config.toml
vocab_size = 65
momentum = 0.85
orthogonalizer = "newton_schulz_5"
Rows from block 3, named by matrix and row number. Rows with one number belong to one neuron. Each number is 500 + 40 x the weight over its row's rms, rounded and kept within 0 to 999. All counts start at 0. Numbers have three digits each. After the name is the row's rms in percent of the matrix's.
# fc1: MLP up (model.blocks.3.mlp.fc1.weight, 768x256), inputs 0-127
# fc2: MLP down (model.blocks.3.mlp.fc2.weight, 256x768, transposed), outputs 0-127
fc1.386 080:521554594505508467522512480475543433459461495485514514462496450520421515433478516406552551487488519466508500516437444540511539550472559452496516549481486525521507468560528519516580498469517535541491494445428480553468481495480469542462477502480472448464460581445548509478570570454523515469488473482570477561461555502550501480469452483502526523549457472473464556499415507528574529492534
fc1.387 102:481555572539507518511452515541422449453453483504499479441481509496475498433557476543542500541496504573508461480551478473458455480495478437563482524510608582535485529545547608496478481540550501406450522553478514463469537517521552479496473506531482533393475515508552449538517466476516544540528473469515482452563480505462557471525551568536478492481528490532512553482522529470555582454481
fc1.388 089:483508560460531487526500478473507492498507578476407466510452511549493557488541450489546507484507463507461546514412518411539581565524568442538483536518446506590499499483561549471501483553527460485535476514568479525494493482491484585498467500451472486552547512454532514481515498485482498492409568549525574582543505489526483498488444539500547422434503469525533549535513477508537460465510
fc1.389 099:459461585434471419494472506522455480461497428465473524462465497528485467510484477591500504419501503550432475499451500551467464543470529445517499560481473495506498466480445456537516483522471532437531413509565477469402506494521489515510543526516504533537514573488480563458532477459449549617517487528529509523472515493498437521560507499496518556549445543526451547475548546487509498407471
fc1.390 096:437460445530473516529441528471489437454561535515509466490501479496492480422512464504518457529539538487584519551454558519394527555534513487535444510586529487494465443431445496503479445565587483473441508408590482479495465473522459515453544439496522483454509507482505538549566426464539471568469473530510579512455489502529458474418547546520510508480531542442535487476499533484504507444455
fc1.391 099:555475537468547580457490472561459508501426488479482551414464448422491502482550447494500454482472467499529496468516471485532469456477497578490539552462502486492555520506495506482470493580495526513544478507428432564448415539506446469422510485524493453502423449457489467521452548445458526474447503440504435518476566507506513549475560445527502539500507465495561512504493510521445491524494
fc1.392 088:520568528515489531482430583497592554542543547515447479529495552540594500514434490506497451467459508492593520459442467486483524552461490520449489467511549486425509562503489472458504463531558537560503486503496508598569485441544475498538504511502590517489577453469559515532477575529591496463543469464473442475488510518506504488499529483502521511432505544565455551490503501526528502573553
fc1.393 096:547527420513482495534542516470527509523485503456514490563568506500545456480564499451462477476456564569533558536465507499461471473593557438528498499562477538481512481477513508396585540499542439467497478512586418495606485430444524449491506537500464482492523502527530587439423490471498453513460470533525523518456527538468528497525479487498477501519456443544517480501495485496531584561510
fc1.394 099:437495560527585554570515504465476511477421533467492449480506543564517501431535555460487498553569502473492474467502522482495496459546498524492511476552573536477496495499446488540530479499463436399518579532495534505510512475518499477556413500500458505522396484516412531513458498559532550451446490499472443426493547471472462449553496601544541527459524531539561464492483545568520527455546
fc1.395 112:451530582497451491489525520501501553579509522541463484495451571555576511522508475506438484461481502548492559464449435539552490487630468504429422473498560482548489559466442499548462472528528522481584488512513430428477514547554494522529470414489522478491467485508557482398533554499515480437520537442456524546543556453464522501471507550510517429533549484539480514472551510539465514544535
fc1.396 105:538495561450518481513479532551492534528481520514519525532460470546456510520541433472518447423542465527440489492504498420572509487603506467499483542516469454523423507531519526525559420502389499505445530401478421483473570457510510495529455437457530539478477447519483530474454539569500544471479489512563461471542500513489537492486532528424488425479518501581477544514476544541490574505471
fc1.398 085:491461537485556504520402569505540511440453496537475503502448526538479491502469577582437539499473437547521443515536486532534540429496511445422529503572485531498467471490415478507520479521499465521524509506482500445507523481531546565509475558526453464522489468527481435518537495474449530482493509469598522504465479482480471513459468445463479559534520424500473570495556508549494534554507
fc1.399 101:546468524486473464531515500503557557476531533470429421457522474429589502545524513489534532519556468553475458501535486533500395471472535541474491524546546518436590489425504548486519511548547477526473464514519481611402416494499487497455532543508452492480511483490489423454568507498462435494463529512474431461433480515493523420495539530509557516486486457490531463521547434499518483514515
fc1.400 101:522558505537474496532451546514431509564492505503505480526493452465518549543474488523450525514433482549519525502471521513466524543500516507518486510509507465556526510455442532497534478418457505509500414432499542595442522469485469476499512542532456501531521552526455460492529552471453451508482470447500551482559492583548498505566487542424528460491468470511496496544430437549495507473491
fc1.402 105:553499562512440499536482492468548515480468506485433511524534544505511539484575497453483533541547522527449553507485566518524453506513552466474434463565543544574495487472517507457469465481531524508470469489483457522589469477449467464493510448467481474557585481521528557505458455471527543584470473524476496508484532494510512532527445473531505430405537522532528487512471558567519446391542
fc1.403 107:532550447539454502538537483524474510573509516519511538475433486450524488471533485433501476596491448471477479496561545437524495465518516531476473462477555560473564481498523478508514503499525410546439468484432532527442519518502529482517522530496479496502514478553511488521461507514518482431522438503509592463510463426556477495472510518486428519554464501460579523433470530473542434494513
fc1.404 098:544494571506510555565458465455543554537478509527526484466429491523498592452532569499435517494392538435479507545474471495457536561481496532463440448508513468509441525553498543524507491441470541514501459567533576559557490488452497499466563592500508597561475454416510580484545411542449452512462460467516473520495481523462480455435496466504535475494512553525558511532563501432497491462565
fc1.406 107:467480561487529521510529566460511492441498536407418541447471510431491518455479602481478459427495503477525489549463537584508519523504537442489564550450444497405497450535536482544496445456446481482463448477493482507535500525576482567549506504444482541542425474539522494486583607491464488453453478563574572482530519457545474485474553439499518564525484498533529528489543582511444518530500
fc1.407 098:427484536530462514556566523429536470494582514471486558488432489507425488571438473501491593514505479448467509535515477518521457486472526527537535507560429488468502485559410417505518459477464457529542447433425517491537542542490573548538468514507475505573493516596445453466582525487475484499547572470481482510526532525510476465485548452484526476471545490454461503420497503488505503487478
fc1.408 094:475532472481450537437396508554394478507481483461483480496503480436541439505502523462493491530484516483527502538522507549547460430522575444580468516551488493581466527504538503484540494469472520512478495563489522494463509484463469486440540524521433516556564557509505436483524447494480476485373493435438509452573575480530488415459436479465498538523483451526489470525463497487533470530470
fc1.409 075:453465499534496397531483547525551479465415476469496504529522458441497542484491462469542506523515462491483525551488497504573525551429496525533520473477441494490505480522534475466524490482497509492469533506531493494504483532557473528478428535513456608517511465504531469528521497529580562469562437463480518451530512500537495522471511414497565460455583516449506484469595522534455509564557
fc1.410 098:518417513574471589548454516535524490484511500463548486588510547432569481525459452447536461503524461552439538489497473486564489506493478481444521541527426516511541503473494522480503469517410595491562431499489448470459541566450505479528446589540521535487426533488473477580527454534517530511518517542488493469531502469447510485498478491474508415495490530516523469457425528483525495470442
fc1.411 100:513584504541553448465531521482458494431507517429443428488522506526443462483493518430446510493528526488450515434491436451442565558495495514495470427580567441484469436488508479483506530508475467578518550479488484538528445522538470468529467575483541516391482520533487433549487547570484488472478502420496448522478499526537550523547437476483510528498484457502549498460528487464458497532552
fc1.412 092:577512563475456421471456559414460426518451527508484558494528409431501448553561514457495516541523527474516493558516477524485528557563493455581549513523490470501535545493522474526578528503471543484534445540520527439510568459452466541545536470504463536492528546480498497526526450555476420550469506459524501515527494538433479495482508416454528479596524502534459453528519514566459509470532
fc1.413 107:510531482548554482582535584550485537528468457481557519492462524527499432460519538513468586520466486500423520507490484428475556534572487498506463463521502457486524518516509483476448443491559412536551524390450484491542508511430577481477489483578454557500484475487446459502512536457482500557489553473473504518523473453563542483528446461499535417464521602451462463510532434479494497417471
fc1.414 116:524507478558503464497498512499527504499534555614435569552485513439516435577494531534538475510475496518501498538487504485481483483477497506633483525502522597565478530518464570441583488427489501525523485511512517456447439488578479497548544535509516551518533493533464477505564532524512508476415546533520546500421565465464436485485466460476524539470456506510436470533486466502522511540510
fc1.415 098:446488570484440423541542553497463534521455531517470464569486547458572463491494501434454502461496546418420450429566481542443525520473512510582574530493455581446580496508493550540536448494499508514518527547504496457501407542465523551508524469500533554471502511562518552461522482465519455473498486507531589499498491510556417457503466558500467432479504455501502488534534527548477480493529
fc1.416 101:535464464558554466435527476437423536498486452492487544510439509473473498562534503505508449526504491596453492449458567515488479385556444467525468506495479517569522459548499542543503495549531502500442519510474534455491464505499519524465515615481413431548494491397511500372534495474459505482503528467482530416497527437475530538513535478472494474516547403473459526498454496472479479447567
fc1.417 118:484545508508417604596497513502446512563449463530507478481534462439497523618500525492508519511539548538424486435479493468466569561540443475539488518513491507451550554476509540473571510481418478500486526495499526444530498480520480475530557472535493504428549449443498474499525560546528468411489493507468534559433504472503547485559485521443507513451561462473542461552457545475519519453484
fc1.418 111:531425459497460504498506492490512367538448454525424509490541500507488463563599579526449451495423451506495461507503490476429525506533501480529459480554464478495517482481508459517461554573513433490526540432511426460520454578437558480490464512497480522482536472588501520447475524435483513471508498470503497515491514480530474517515533477513511498505537491514576561520543506521480584541506
fc1.419 096:464478529444466484472527515471498473506536559537468542536434497549494475497479470562488438392540518591429494456545476544408487449485461533530563494492532482477504496597481467524480525511512450516566516521466522554540501521530614520497502508513491600564557455515473490471537535502431524418524424497526524484489514523518494529511498493474485562524430474492529527422478485547531562536439
fc1.420 090:503457474475481537501474506489454553539513442473453447455496457483441487521484522448431431541491527496492555478541461440475517549454499516539423515524536425574493512477520465506504527562450497502510493479462571494483517544479440458490512464581464550479469486497493482475488490626526457459475491499547560555579502482464531509503464474498510493537538517459571544472481496503576432453510
fc1.421 111:579514484472481450459457493577535481589451514463456582496502512482552505482479477515537512523482486539533509515462461520448492553520466554440441528544530520565464502513554545518549435530512503558568522457528486496435460601605562504448469525519472469516552448512582513571505516514493523569437527533464509437497437551568471412500529505518529477449538440486499503497553478517465469409522
fc1.422 112:497486567514522468517502493525534504515519501444518481467516544489526503535496488506476603505450496471510483448505561538524519502536613455516484458493483522501535458507558444461532450444441531507433481529505525515491498447545512532509505529526543502534474508474481539531463523481411443469542447476507497466426589441482556476500440536403551514429511508477480541518456492436461485499530
fc1.423 085:512493442521549549505458493497493422405471505487490445544508477507540477534507510499535446540474505536500405511467525408443584460477466477528442486547546527527446558567541543531528482350517489558499532513461532448501555578531503527485476507489570531493417449459494424487484513499452517559470427535488479499486529523399558530512471456497539559487437595479520459490496479543521482488495
fc1.424 096:495529541438500521550526514517453486558503513542523465499468542544560545521532516444474492481525492486485383472487559478498554514463505409540407507600412474444432459498503479482508537481537491502517497506483588487466417514446439505477476544448501492445527463524496535537501544525478504449492523479499571544561530477573482473502607493499471497517435437503558569496515404485458502468525
fc1.425 088:482508500481510504552447572510568459527562519437512498467461482581544471509517539451533520462429521533544523475479451477463548475554486439583486514576492536451463523535515451498563578460498445486439442538564455471526500548441407508482528526507464541498560528530541557541487462533479451499452514540505504530493529486488508516598507507470548482505509511464495436535516451576456513538456
fc1.426 110:471502505513509535454452498500476519461575517539473485544524496461488468546536527442575513515489536515523484551527555449463442433437560589504442535520437551559554433548466552415554537493534523466506544473492486497502530497463484512528446520566578438520518512546499465479501470527470546481499473477499438533451458482506507496521449539523518496535458474460530529542487475492554565529464
fc1.427 092:499541489543501496484587492489599535483506536512431466441581454487489520525530518525509499430538469506538519545553462452506470543501431491509492442543475533494492521462464451523549492445493504517502484495499479622427532522490459502514494454594457528516536427502485489497487478416483554515404478553526466517415509539492573540482450493484501517461549491431525507472441545494450423429470
fc1.428 094:542483483516570483566442529480573535572472505431541554508409450491517560530465504448454452478482518473543532491408479530449517494516469522532542523492509548509597463454560423541507500467385423500493486454476493515424493551421532513473534479475477512554577465537426510385470548414489501453466568481443481497527427529527501483488522553488401563488519513458559521512481518505445494464468
fc1.429 095:514529605494515546472477530446560485533459511494500504536534484531514460586501490516528556532470533513523558490477464481531500520505528574477542523507502573480476533530548446454499537436531558529509511543514451499549530535410433421542457418459491492533484466489498532486431392513508484474564481506519549491460507451507440462458456538482484463448490424391495517575478521474516532587435
fc1.431 093:581497394456501569515552496564508465551471455503451520565516497501520523519512521510596527540455465460518452456453441453481502492447435572468490536515479549473467536556521517518490461488480503471557512531439444589506509531493543457548498484471603502559479477478462509447533475502527521484499468499483527572455492574428525375461478495452498457450551489502559493520434489491475490532562
fc1.432 096:483471526514541391535519549468524477476474474537500494504529437551461496457542461558514542446501641486504441528467517424455423472491470463460494435493555538414564494473531446564536580544510507503461478451436479506468543484548533496558497482548475510447482531509516489549493501518470432450451512476525489493517462521549520442489502433540530469496552527462490530541481451466550476470452
fc1.433 096:465471474554521505554430512528583510594564473470544529532512439543457490572467499515551525485450423518528510460500596512487503485483505482538451490468522552470481496544562455533520508514506507520485476481411512499543487512481475432466490469490540562488486499543514511552503477451448490476560392476463446539540554460516531441556448542491414504526434513541471548521528533535522483493513
fc1.434 097:460538511465449454461494495492446502505511566502512503435478530534542462560510563495527558433424501486504544499468493490396421548513490441535503532508515539445460477511533506541426519421461476440494467552572509540523452495509453524516570506495522564472467564511569497410460543480537511506464490515463541497423516478523527438441502570494542382524477526443544484542475467477518562487523
fc1.435 100:529397579507465455540445501501525519557494494541500587490544510538540475540490529502509482461440511606523476463488515438474487474561479492517476471440524565563527496514484527544609527479552438528539481527495456416507455498497492479488532520581484511566548530489455519532487526521535553447486481563530522492464432459466518524522481459490567487580504431469530522452486461509452535535525
fc1.436 098:538485516577526516484471480476498518439472532575460526503496449547495514581530550391416455403491454539479472425516426506521498561478509493523486487542469512439422537497466459470524473442490600496405505577516509481483497468449469502553523531515474435496486541451471428539488523504482481487493481487460445519586507523610476477463466565430538510512536538525503552533534443476506498438515
fc1.437 118:460492447477580512554539482563460465477537501454498470538502488483496442517508482561505523495431493432545443503464553517469524493487447541501493447513479504503562462508464527475474495540456592481448564516438530618478486496503450522431568524548482424485470468477490505443470462516477496498506492534488474539497450496480477516521497586454535483448512527508514558502533516564551497521491
fc1.439 107:514457499558429535512565482395464556479462541495543419512515527486465508484420517532527442483499514477503565523486499473496512523551434465416472511575489505493509463504586514476560523421507427440527544476466519549457452473536498546524442484448529581436541500517505475519489510503466556479505523450497492545508497566543524476511465478464558574498526475504533526419520558506423525552485
fc1.440 097:522444538448548461520464562498497501446509471509441471459529596470444526423474461560544519467512530496503487479460494511538467434493448525562486447532478537504468424468466459537538498528566539419442488491498484465504492546484546578486485508498509586481554511515509544514520467484508483542540489538481484560490543491474518527512512511522479548426540536571455540535515499512409512498528
fc1.441 091:560482457531451429543520492520512514446431440488475569484457515517457571380511450574467519510400456495536477500489476535508527474573482551486490487465477501472477554535468511453514488564498494527452561490446572508481469527508508483489505514480435528561485473567482435537559455502457514529589524544557478530492529511416473509535601468469519571523433400471510520477463530482466464525585
fc1.442 092:542490479468488503568482503454486548474488485535417511543513472483508502570534515515510515549532516537507469523569530508535484431587459572452483551558513482460522489531536394459590543533467465500555465448518500506462506516492477426488508552531515515438519412514480542523508559550438456468459458439488499531523502551452458487450466518487486497534482451542487466554493539495474507473496
fc1.443 100:492503508512470549483525491497544505512477470456496549481451480480468506511577563500559392501559488511568469506479460490529560439545491512486466510549427565464484570490505508480506548517534492546524501563480529476438515451514537423484572438510469518437472461489480500501470536467458529481449473599479459508550582521523579478560518573454554520436460498474439478554473495579478540478503
fc2.386 094:470574515559517531440503499467417477472493542549490439439526524502523588534508475537535480491477534517564486503545558442464572484535484522468513477509508487548558500406533539445459473543461484472559480484501487448520561412407527503577523508496545492434558450459533539521476526492544527469453541517501529510453456533511557485501435504471510478543545482522517510508460513553499493473450
fc2.387 099:475432482411475546523522493534537545498573550582525442544520502511554514548402466482469599473500448525496506585421491501498590463405583535534506529440447487540525467524536554504531505497517468460512451546519463522503446456460451554465486473488506493459462475486458456522487474532439447463467523546454508544556467433467471418529425525567560500466476487575512534507504440463513486473517
fc2.388 089:461443480491519568517494455546443464547444450434527509521510536517550503540546559473467493475448502502450465497522507510420471472526467567497459458563500531459533541533517558479463511465428547583504548476478546502464463423522536512551480462514495498520440453540495472520496484466489512434507461470550484535462434523536516523540512563457582453564595501463427431496500446488479493484538
fc2.389 097:475481424533431487489491475447398534551548507499399505463505459451420471508494559520517574591482552491503535472482466463489554501530520542540522460518507506475460425565494459544455495540504440505514545575427550492490458512566489470494483452412547497456551545526460470463501515489509529529444536470499458459513464520526466500547548589433503436510559475446462515587536483460503439568541
fc2.390 095:549517550475506437434494505532482546505563441458537517451604498453516531454415472456440499514505447555507458552513463513520521435525454497543474510501452455546531467555457541585470480486502446563460471502425532487507472542479513484508472581506466540507551466529526569529497575504476562511498424455522465497590544548530517478541446476522548396535475531528523567541464440472534555555542
fc2.391 099:453524405461464517446524419486500506452533483504501485495495520527534484439453562526576492531505485479452507520440459465453520486469426500526453445495503533422497513558458481544471530506552449552470471516476460578487519566522468475502481541486513483484499533491536520502506466473521464513528500471499445436580432500442506493520459480537517420553460573520494440488460458584515454517468
fc2.392 101:470495528506477462538524513474536487461462538526531509479520435540508475498522549432504461535501466516478508485481514460509564508448552520495593447445381527541522538550514524497509596434487495518488505435483502498504449516472530425470441506442442550498516464439558537431456474531502514543533463510528540519515468520430477609504503451505548492463552595539558475530474464479464532499505
fc2.393 103:422464497497510531514451491485432488530482552533563496495490527532513461495445493442531470440469472422553543468471490460448550506576513450510501549539502493547602553486519463492472553470474538492556493499459553522464512446595446585548519541542554465543428504450566460472547553524553496513479493480535491476540438567523540546464469559474502451379464564564484496489493492507558529464504
fc2.394 107:524443462525457475492563535551413506492511478456555555431511476475469500479531525546564448466465466578538454489481513543444500492546493497546451478457425426506477572527518556474501524468515508561458438545494547426493496452479498509514492559527525484435572400512491509456406480446501502506554541472465499488466468519506543483529488556502557536456541574428520562458546482499520483555505
fc2.395 098:449467542466557472497538502477515448488461524489491501473511562575552488468454508432481483459443458499553543454540507491438508562462497465436520489531449506459583454508526589549559512463451527492388392513488513419498491542461546523439506558518536490499455561564506489516487409479480505505455506465526527485461480494516540491425412484427469498496545547524469540527535552505459525476458
fc2.396 103:500472440553512527523537522540448471501517460485575488483475444543526507443481562426540540493524507524547453503557487477549519456506446534445497444541494428537549461511438557454564548473503523395529472475542522455536402554444494550505524485492479524536541471544541522459462441468493469513495502511533441461434535460554489514509475479474559529438516522479540438565494448543447492530518
fc2.398 096:433574541473469516534582495526521459527472570499532564485517416508467537493467477484562542467426541448492507488476489465547381498432516569529533541382483532550480531521474523510559486537555537458522449507464534578466490523509532451542550580509512536512508536488563514474552524516487495472476475527476484550474535529410504562505526573450557454531474519512565472512480429463459538499487
fc2.399 090:555519562556494508443531550515486445560474454505470440541596455522487457465523519502561555500569532478525524512444475497462501491559519463476529498511494475550482439544462528438509489427507544446541468482456510480477467521543479521499467509513455567511510487492519477410495472570540427475524513476522447553507543474533470561451516473530446561529502436532513546510479443464517460424444
fc2.400 100:485512507461564547487481565446560508544455471481500515533528510520470471446433482504479496496558515504539486531529481529521469402533503541472437488522555561461433458479440526465543528413475467539567557506521541497475584466521532483487491504453498545463448547543504522551543513576453547467531565463594498492414478519559540454436519426554530528504535542485530520456440494528524534549495
fc2.402 098:431490448499552508566537507515486498514505490518555443540542476541523564495464501552558445491619578580533445510479499546530493477413503445465433535555489447470482520443516483543431476526585485572540469448474477501461603473464503467503506471535472457602564476525488557528558504432457496480478484504431469522537500469485485543471485520500442453508472491476479556567530447500535426536582
fc2.403 097:438469531447478580496482522499524468475489480523523512509563546528507508537526501519476486495542505524604477489489542569467432500510504538502510477565445481544465524492493494455540413527542489500472500505431490588548486476548503493473520455479506491490496452419528473477580514465467473452447538517520479496456438508580536510511511490515475493451556490503563459573497468510453487541521
fc2.404 096:546481556469430462484548570489481421469457510446559492443495548550479487506541573503447423544475494486545540474451507519511482536536507475489432541523440526528546532482519526472536507520540500492429545475544546516504486509557453512538496492546464503537498501517483488510571554472430497478506424450499446471552438548470480482435475499522432508544530502545513504465482507505541461534472
fc2.406 106:548559499464572488507546469534485480497531475507549541496457469496534436508530494494431471510493525558470549424492463517491504515458477537501480442531505444494460500524437549469483530568507509561546466487476507533413485543482480476470547525569520532459552487470598412452510566565470496546541489539442550498531510514454566480501524490527529491517523559437441485484447518520563435462502
fc2.407 109:442442456418512464526467529517519532444463524520574507466490556494452419468573479609559475498410541516559511478498462495444537457492463561512457513493551503472483531550502453541464514510528496464441537498553495454526469530516482429468599423534479479481481498442525516458525487467547411543598461520515535545522504462540464509428453565552538470512488484552539469560570498497476468445484
fc2.408 097:512497428475510517541555499546512467439499473492528531503533446501453439446550479528458466567458544505469452454517529439513545513470523428531538522526572517456508406456498498502419456498440492555511449564566505458555507558530409527521485517470563481579536453502484499534477561503527502552526513526543553500533439551448549559566564574469533492548431532530560525454544525526518512447565
fc2.409 084:505537525447521450512461516517456530564465492488460525458535514524565558460511447463557542483477455464541540552513437477594452418488483548540516515473582450555502502514402600529406506500484513499473525504507465503469490455524545419437497485484519485530517480481497545458545533570531480525448516456440458524472520481540525515444544534500483574496462493494521475546508464523562481535524
fc2.410 112:529450452516489536483477500556499500525486472478523497525504469485536459478463453552502514547429564518459501382424569505495441428524482533545518446481496456518474446577430505452540458494562442500469527465455489538503557439495477483480482511602532552524484500504566489464530517482462487549475566514440486455558511460488558506513473500450527465505501496485496535427456544497453448535577
fc2.411 111:524477454466472541540522527529495527516440470486452552453476534515485466606466551476553523529514460532516374435527493522497527511493476494583526575464482501499542517480531486493504527494512548469573486457477583535516468449504503568459583491531513481475555438515500498577495539510447463512473521527555519537479532440494458458497480562454489575510549560508491489494473427460462521468553
fc2.412 097:523496543543460559503586561475398541504521486434537505503543547501546487468491482563545535434481514527511554533453486520466477476511517512488451508493510512463504511479513498465497450479522474457490505517484477513434486521479494473433410559487465472580461453458525529541440528554430582510486557511460521469448511494467467533498491508450480523541473470531538459461446563555556430439429
fc2.413 107:401507451418449499538484436454507541485550507457455526486505430522482449487510492559482451561517493534467416579449574496503526526530580466533484496531474516514461482459555445578480546539435496502549537463486496493464464521512502506577511459512473513560482457535573527522509491472481477478488502495455492547514520569494450491566569531543446483461475590546500534506431467512483461488531
fc2.414 107:506510495416466532491461456478562487537410504433428517507532549542472485529509506513488523524566525531475425514481464492475540438543521460520504457481508551450496512493479492442507493536508539543538556445497489524507537516469462453540464448513396470470483491513420551419506494449553474485512510526452528461501520410488560544550505446518511545541551547537494505554402463572498509503474
fc2.415 091:516448537461554552467482489514455470502505485476476494472523519443497466495412505565523460575551542540564380576460471491532542533452541503477526478515465481522459528527513539484453435532508499542452468506466495475580427504541523495564551463501501499483447487516500531460542506478522453504428476481502557491561502559517486493549483483477595451441449502451564502576469480508421499449536
fc2.416 091:436487461483513524549497521522491427500499500461531442493558518521558511419473528498442485511490422422481521500479477483455477598517506501545472526549530549416463557533565422477597545525519473498531488478520553580490469500519468549541525448514580444435459519565454556439439533507537471540466412577524512552489510551523513542483571457475550451453444531500463533469544521534444558516446
fc2.417 095:562423463471477449480458493512568574532485512456497477475402485502498538478490477479526505461542493476533547519445439540497472545438468531500494472507431527524530421522485426479484441521472521523460542568562438557518455484560506459480469510508556503472515515509454475434490585507502501576490498560485446492463411533503468502530445443524472564598529509498510551529456434476473492474437
fc2.418 107:490549514547511477562418488545479470500537423522474504554430443468502516534453437533532495512490513529570445419488488468501432562441514487509500460428523494520486500557509482521514478521556441499548443569494459503435515397567423493562501515471495551468559460475531532512486507505508479500466450551424442452486476500578547516526467500497526492546435504436483534547488545495525519466512
fc2.419 098:461460462462459461465437546470501515498467508496518529578534484463552483501441553497447542462458454402512504514451507531556465573534523450564563552500486423484450475434441501487501535530478460467443520454471485465508455461456492529526515524494538530574481470490517484539451482429488492602564513547439471554407447538514494516513454542487430505528527452477568578461443555457478503506541
fc2.420 100:556471441470515493468498547470463458535470508471553419540466535497560470477564473490494499493465532423507443511450508568427499514550535517530505554504543498500435472522506589516484507508529468569502529576447481527502566484510537548506457561455531558505430583462533463475534468495522430546484491494535554551454479494524537477464465442533442480537474482580437448529535532508509516551529
fc2.421 105:472544569540527468481517466497488477407513543442537492481545509501433466456466507537517507417496608491579431544452562479514516468535471511486555544483512537533465512507489485451496525447557451509478465483482524508532436537472565498466450576512425528494489543414476529504533529445531454492476527569473435469443545477539598511490541493457555494558539548466404398445496497523563482507559
fc2.422 106:562520494521521587508491476539435609543520410557553529492462538467499523443478504519501453472448552451526557519543543568520534550498480515477568463494550497550497516531516529452508440489431445475472529551496562564448555472535593459534492509461486532435489542506461440570447467514482553526452469554512455499541478536435510459530530520507443528508474514525474434464481478508555511499533
fc2.423 087:466515521552552561507444483586483462513505512475512523468524469566481421523468460589515484470524489513522519453483443472474508454492532484504460469536506512500424435512504427575478457580510545497566495543551530542453508545526462460527494457499502546470532505435549541494510506532488525469521477595505458498462551484453416504505575569487463501469497507467519456470559467469527544512501
fc2.424 100:519451475537533559503481457535508468515535512487483477540493488461503567484558524489511564505566540492437530560445457567454462513546536524496467460430523526518489542459460531519482493561447424468512522499515574489465518526477477457448557442513442495511463548540510452511494477483528511480563474466488531430506527518446581515484548556509476454420527467494497451459554457479452530511552
fc2.425 095:563508525517547565458508467509494495478559512505497460482526486516512410464518550497461506426592482504491455562529559489515513518492517505498528515527502426514554473476459548501498494551488478489517516512523450555476581481567463563482540425455507565518508477501520464548416540420542519496452562523494527518463485584485513549471462543496497566422432456527481523477483467532467566492487
fc2.426 100:453550509454471504547519450539496493473429388493484534579477469489489485471523497439452454480515544475489536480546403510454523538505509444556472549568515426458532541474573576500550539487500486550529482502439457521515548478553537538520562508469497520434532551549447479581597494480440514457512551560482489510561582541451422521432505490544446475501453555496502545431538486481504487512529
fc2.427 092:463516481485545577536492490487466492513522418458441519495487499534494477530489487467513533518501509503452445509566492506492425438569562468526523502511540389503421480554488510439432460527507496548570492467484491445581530498463574437562507398482492515513479514548548523493472555539435444539500545478493497512558529559528454438478536406518437500495494486483493552509441545442488522545505
fc2.428 087:481515544545516460451458492483450542419533423500478384465459482565451435514533512407578462561492452448489538501541567505475469501439515480486503466480505458497480480467504470473505484521554516481472531526467506600522496468529484541486500455487496540489500567502518482518475400527527468475549531567538495559472586464463468515538487561516430401500480532520465570529482454507479500549528
fc2.429 102:528594469480509544542542495558562588493516458513481488485465546487502404446516491510465570458493570510533462516509479453537446555490495467498504498432527481447507619530441498548529457536435446507447529471530530522479451511545494572535516461458508496460483477523537466492471573467525472528488544494482499447560481521498507509509469500514508527501534537502506430485460487530485493479510
fc2.431 088:498432524532569551475474440544525552476428479518497497537470567536481445508528497443563547574469501558472518501476491530454471549445536490526460470536524466469487480514546475533501473471502546471540543525448494471547525441500529433498490558501519490515483460516466440478524457518446488504521550432530490554496447477454490497540476449536534559437502477524478522463521520529559500499544
fc2.432 097:464456559545507477465518500496579576553532471449538499481523520477521444537470570459461499481547458438493550569511528512520523452484541503455560555564492500492503494494506542468486577485538543461525437436470455484515444446498562532531490470542487468490416455488450559515483548501549473526554455463497460569499482560510519510466557469452497482482532416527544452499514532502489570431476
fc2.433 091:513490614493462486424528542568471550522529524463509529505524508508486489434565559454458462410469519490520482429483551528439538500484469442551480417525508522547456477576445534421502560517504467529483456519510459448474462524539536545527538547416540475508464589513494521473577490492482522540519479538487435489465503572513515474513528486490561523499510483444554455484512478404471509454465
fc2.434 098:485430526443524546476414564472423544421532499495492482538505524474495480529534503536487436461477483605455509570466479492409523450545462491510560517450486491560424533588558470569454450458465491535562504571521556491557534500521502474584511483412526488496501524453500495538481472557447444497482461454415443438488499559486506494543525489436474550512465524477514510474494452564481543449480
fc2.435 116:454497453517521505471493522529477457473527545516538514487512392572517500445495545468544508487432487434576449545471468457494439456576542462545596540472451477440524518509447472451492444421424548445547485473503571516474501409509560534502514504583496416565515430511515500525494454515480555533538454438535544549478491509550548548522528421531483490456494464476470500482500552504544494459565
fc2.436 096:551510469442466500523517537481559475476416513553456434480505521556466566504505461523499459534459505568476497558541485575527486576481476464521488473558496516526466520462542442464488522508499527540457542544489445445531439498516499488497517573478464508518503510511586534510581484513470498540533411502482485542445388472455481488488529489581442478462520508525487549514453492513446465530474
fc2.437 115:460546512525482523456460437477504481513500517497490474567449623520454462516494512553544583542497452537564521486517535480540549545484472488549497446530493503524484564500506548521533471503515435523528506480570486563466532464486436520489540521525444467463447482485539432564491530533541578467532462478558487470436492483532501418500563432522442534498463478481511565454419469496527482511458
fc2.439 104:476464555438456540554624446521520515502492504464506468476390535382504511526528443550445542528465507515506491469513490488453474494447512538515457455438508566444504552465428485498507533499487484533445501512485484539458487412478447480548496543474488402514490536514483453517469518484501546581498470480511509506511535480496462485537445497510440536496563505536573500483488512540497487488477
fc2.440 090:447501543466510472495500423546513494556473572450447531467475530557519466531522455530497532531443535554460530480457511481561567585534480545522488507502496476526481481556511548412473447516443415474542480562547475478504505530548488517455514454509469446435485483505473553489552534516446517458547554508519479485551527518529588530420555614425511458543492444526448464526501487493505476508572
fc2.441 096:492501451464576524485567457498473545534464576473466489405538461462516505502436567487503449462531564520455496480523468454515461443516528479509486559455445404530520487502490522557494463518495555548562445518507484518513569455452462455513464508467564578492559548420445531553466528532573503476525551550453517506478537540565519492558508495473556480447529522475471473522556521441525465463504
fc2.442 089:508555447500470446497545473542491526513491443441497480441515540512507449509480499439508534501490517505458430472490511548492471465555464493440488525480457484521502504477555576516459519535453516554445486414519524514522446444559493578531472522453538577480537563540411461456443493495548562464440543521429446513509461542467445516493484514485524459474445557409482536424499518459439516443518
fc2.443 108:563516431529546491513439545450509511492532495523482557495502537547470449538535489496447518436441500474501511442489553548514448501478523501487524500555498515586527440575441490428491462464515494533510492500537512448481471517561436460466517494591468496438508516463547463518513495494543473490552562442509521432552520441555546502536443518424470486503523432504459527468534472496553466524445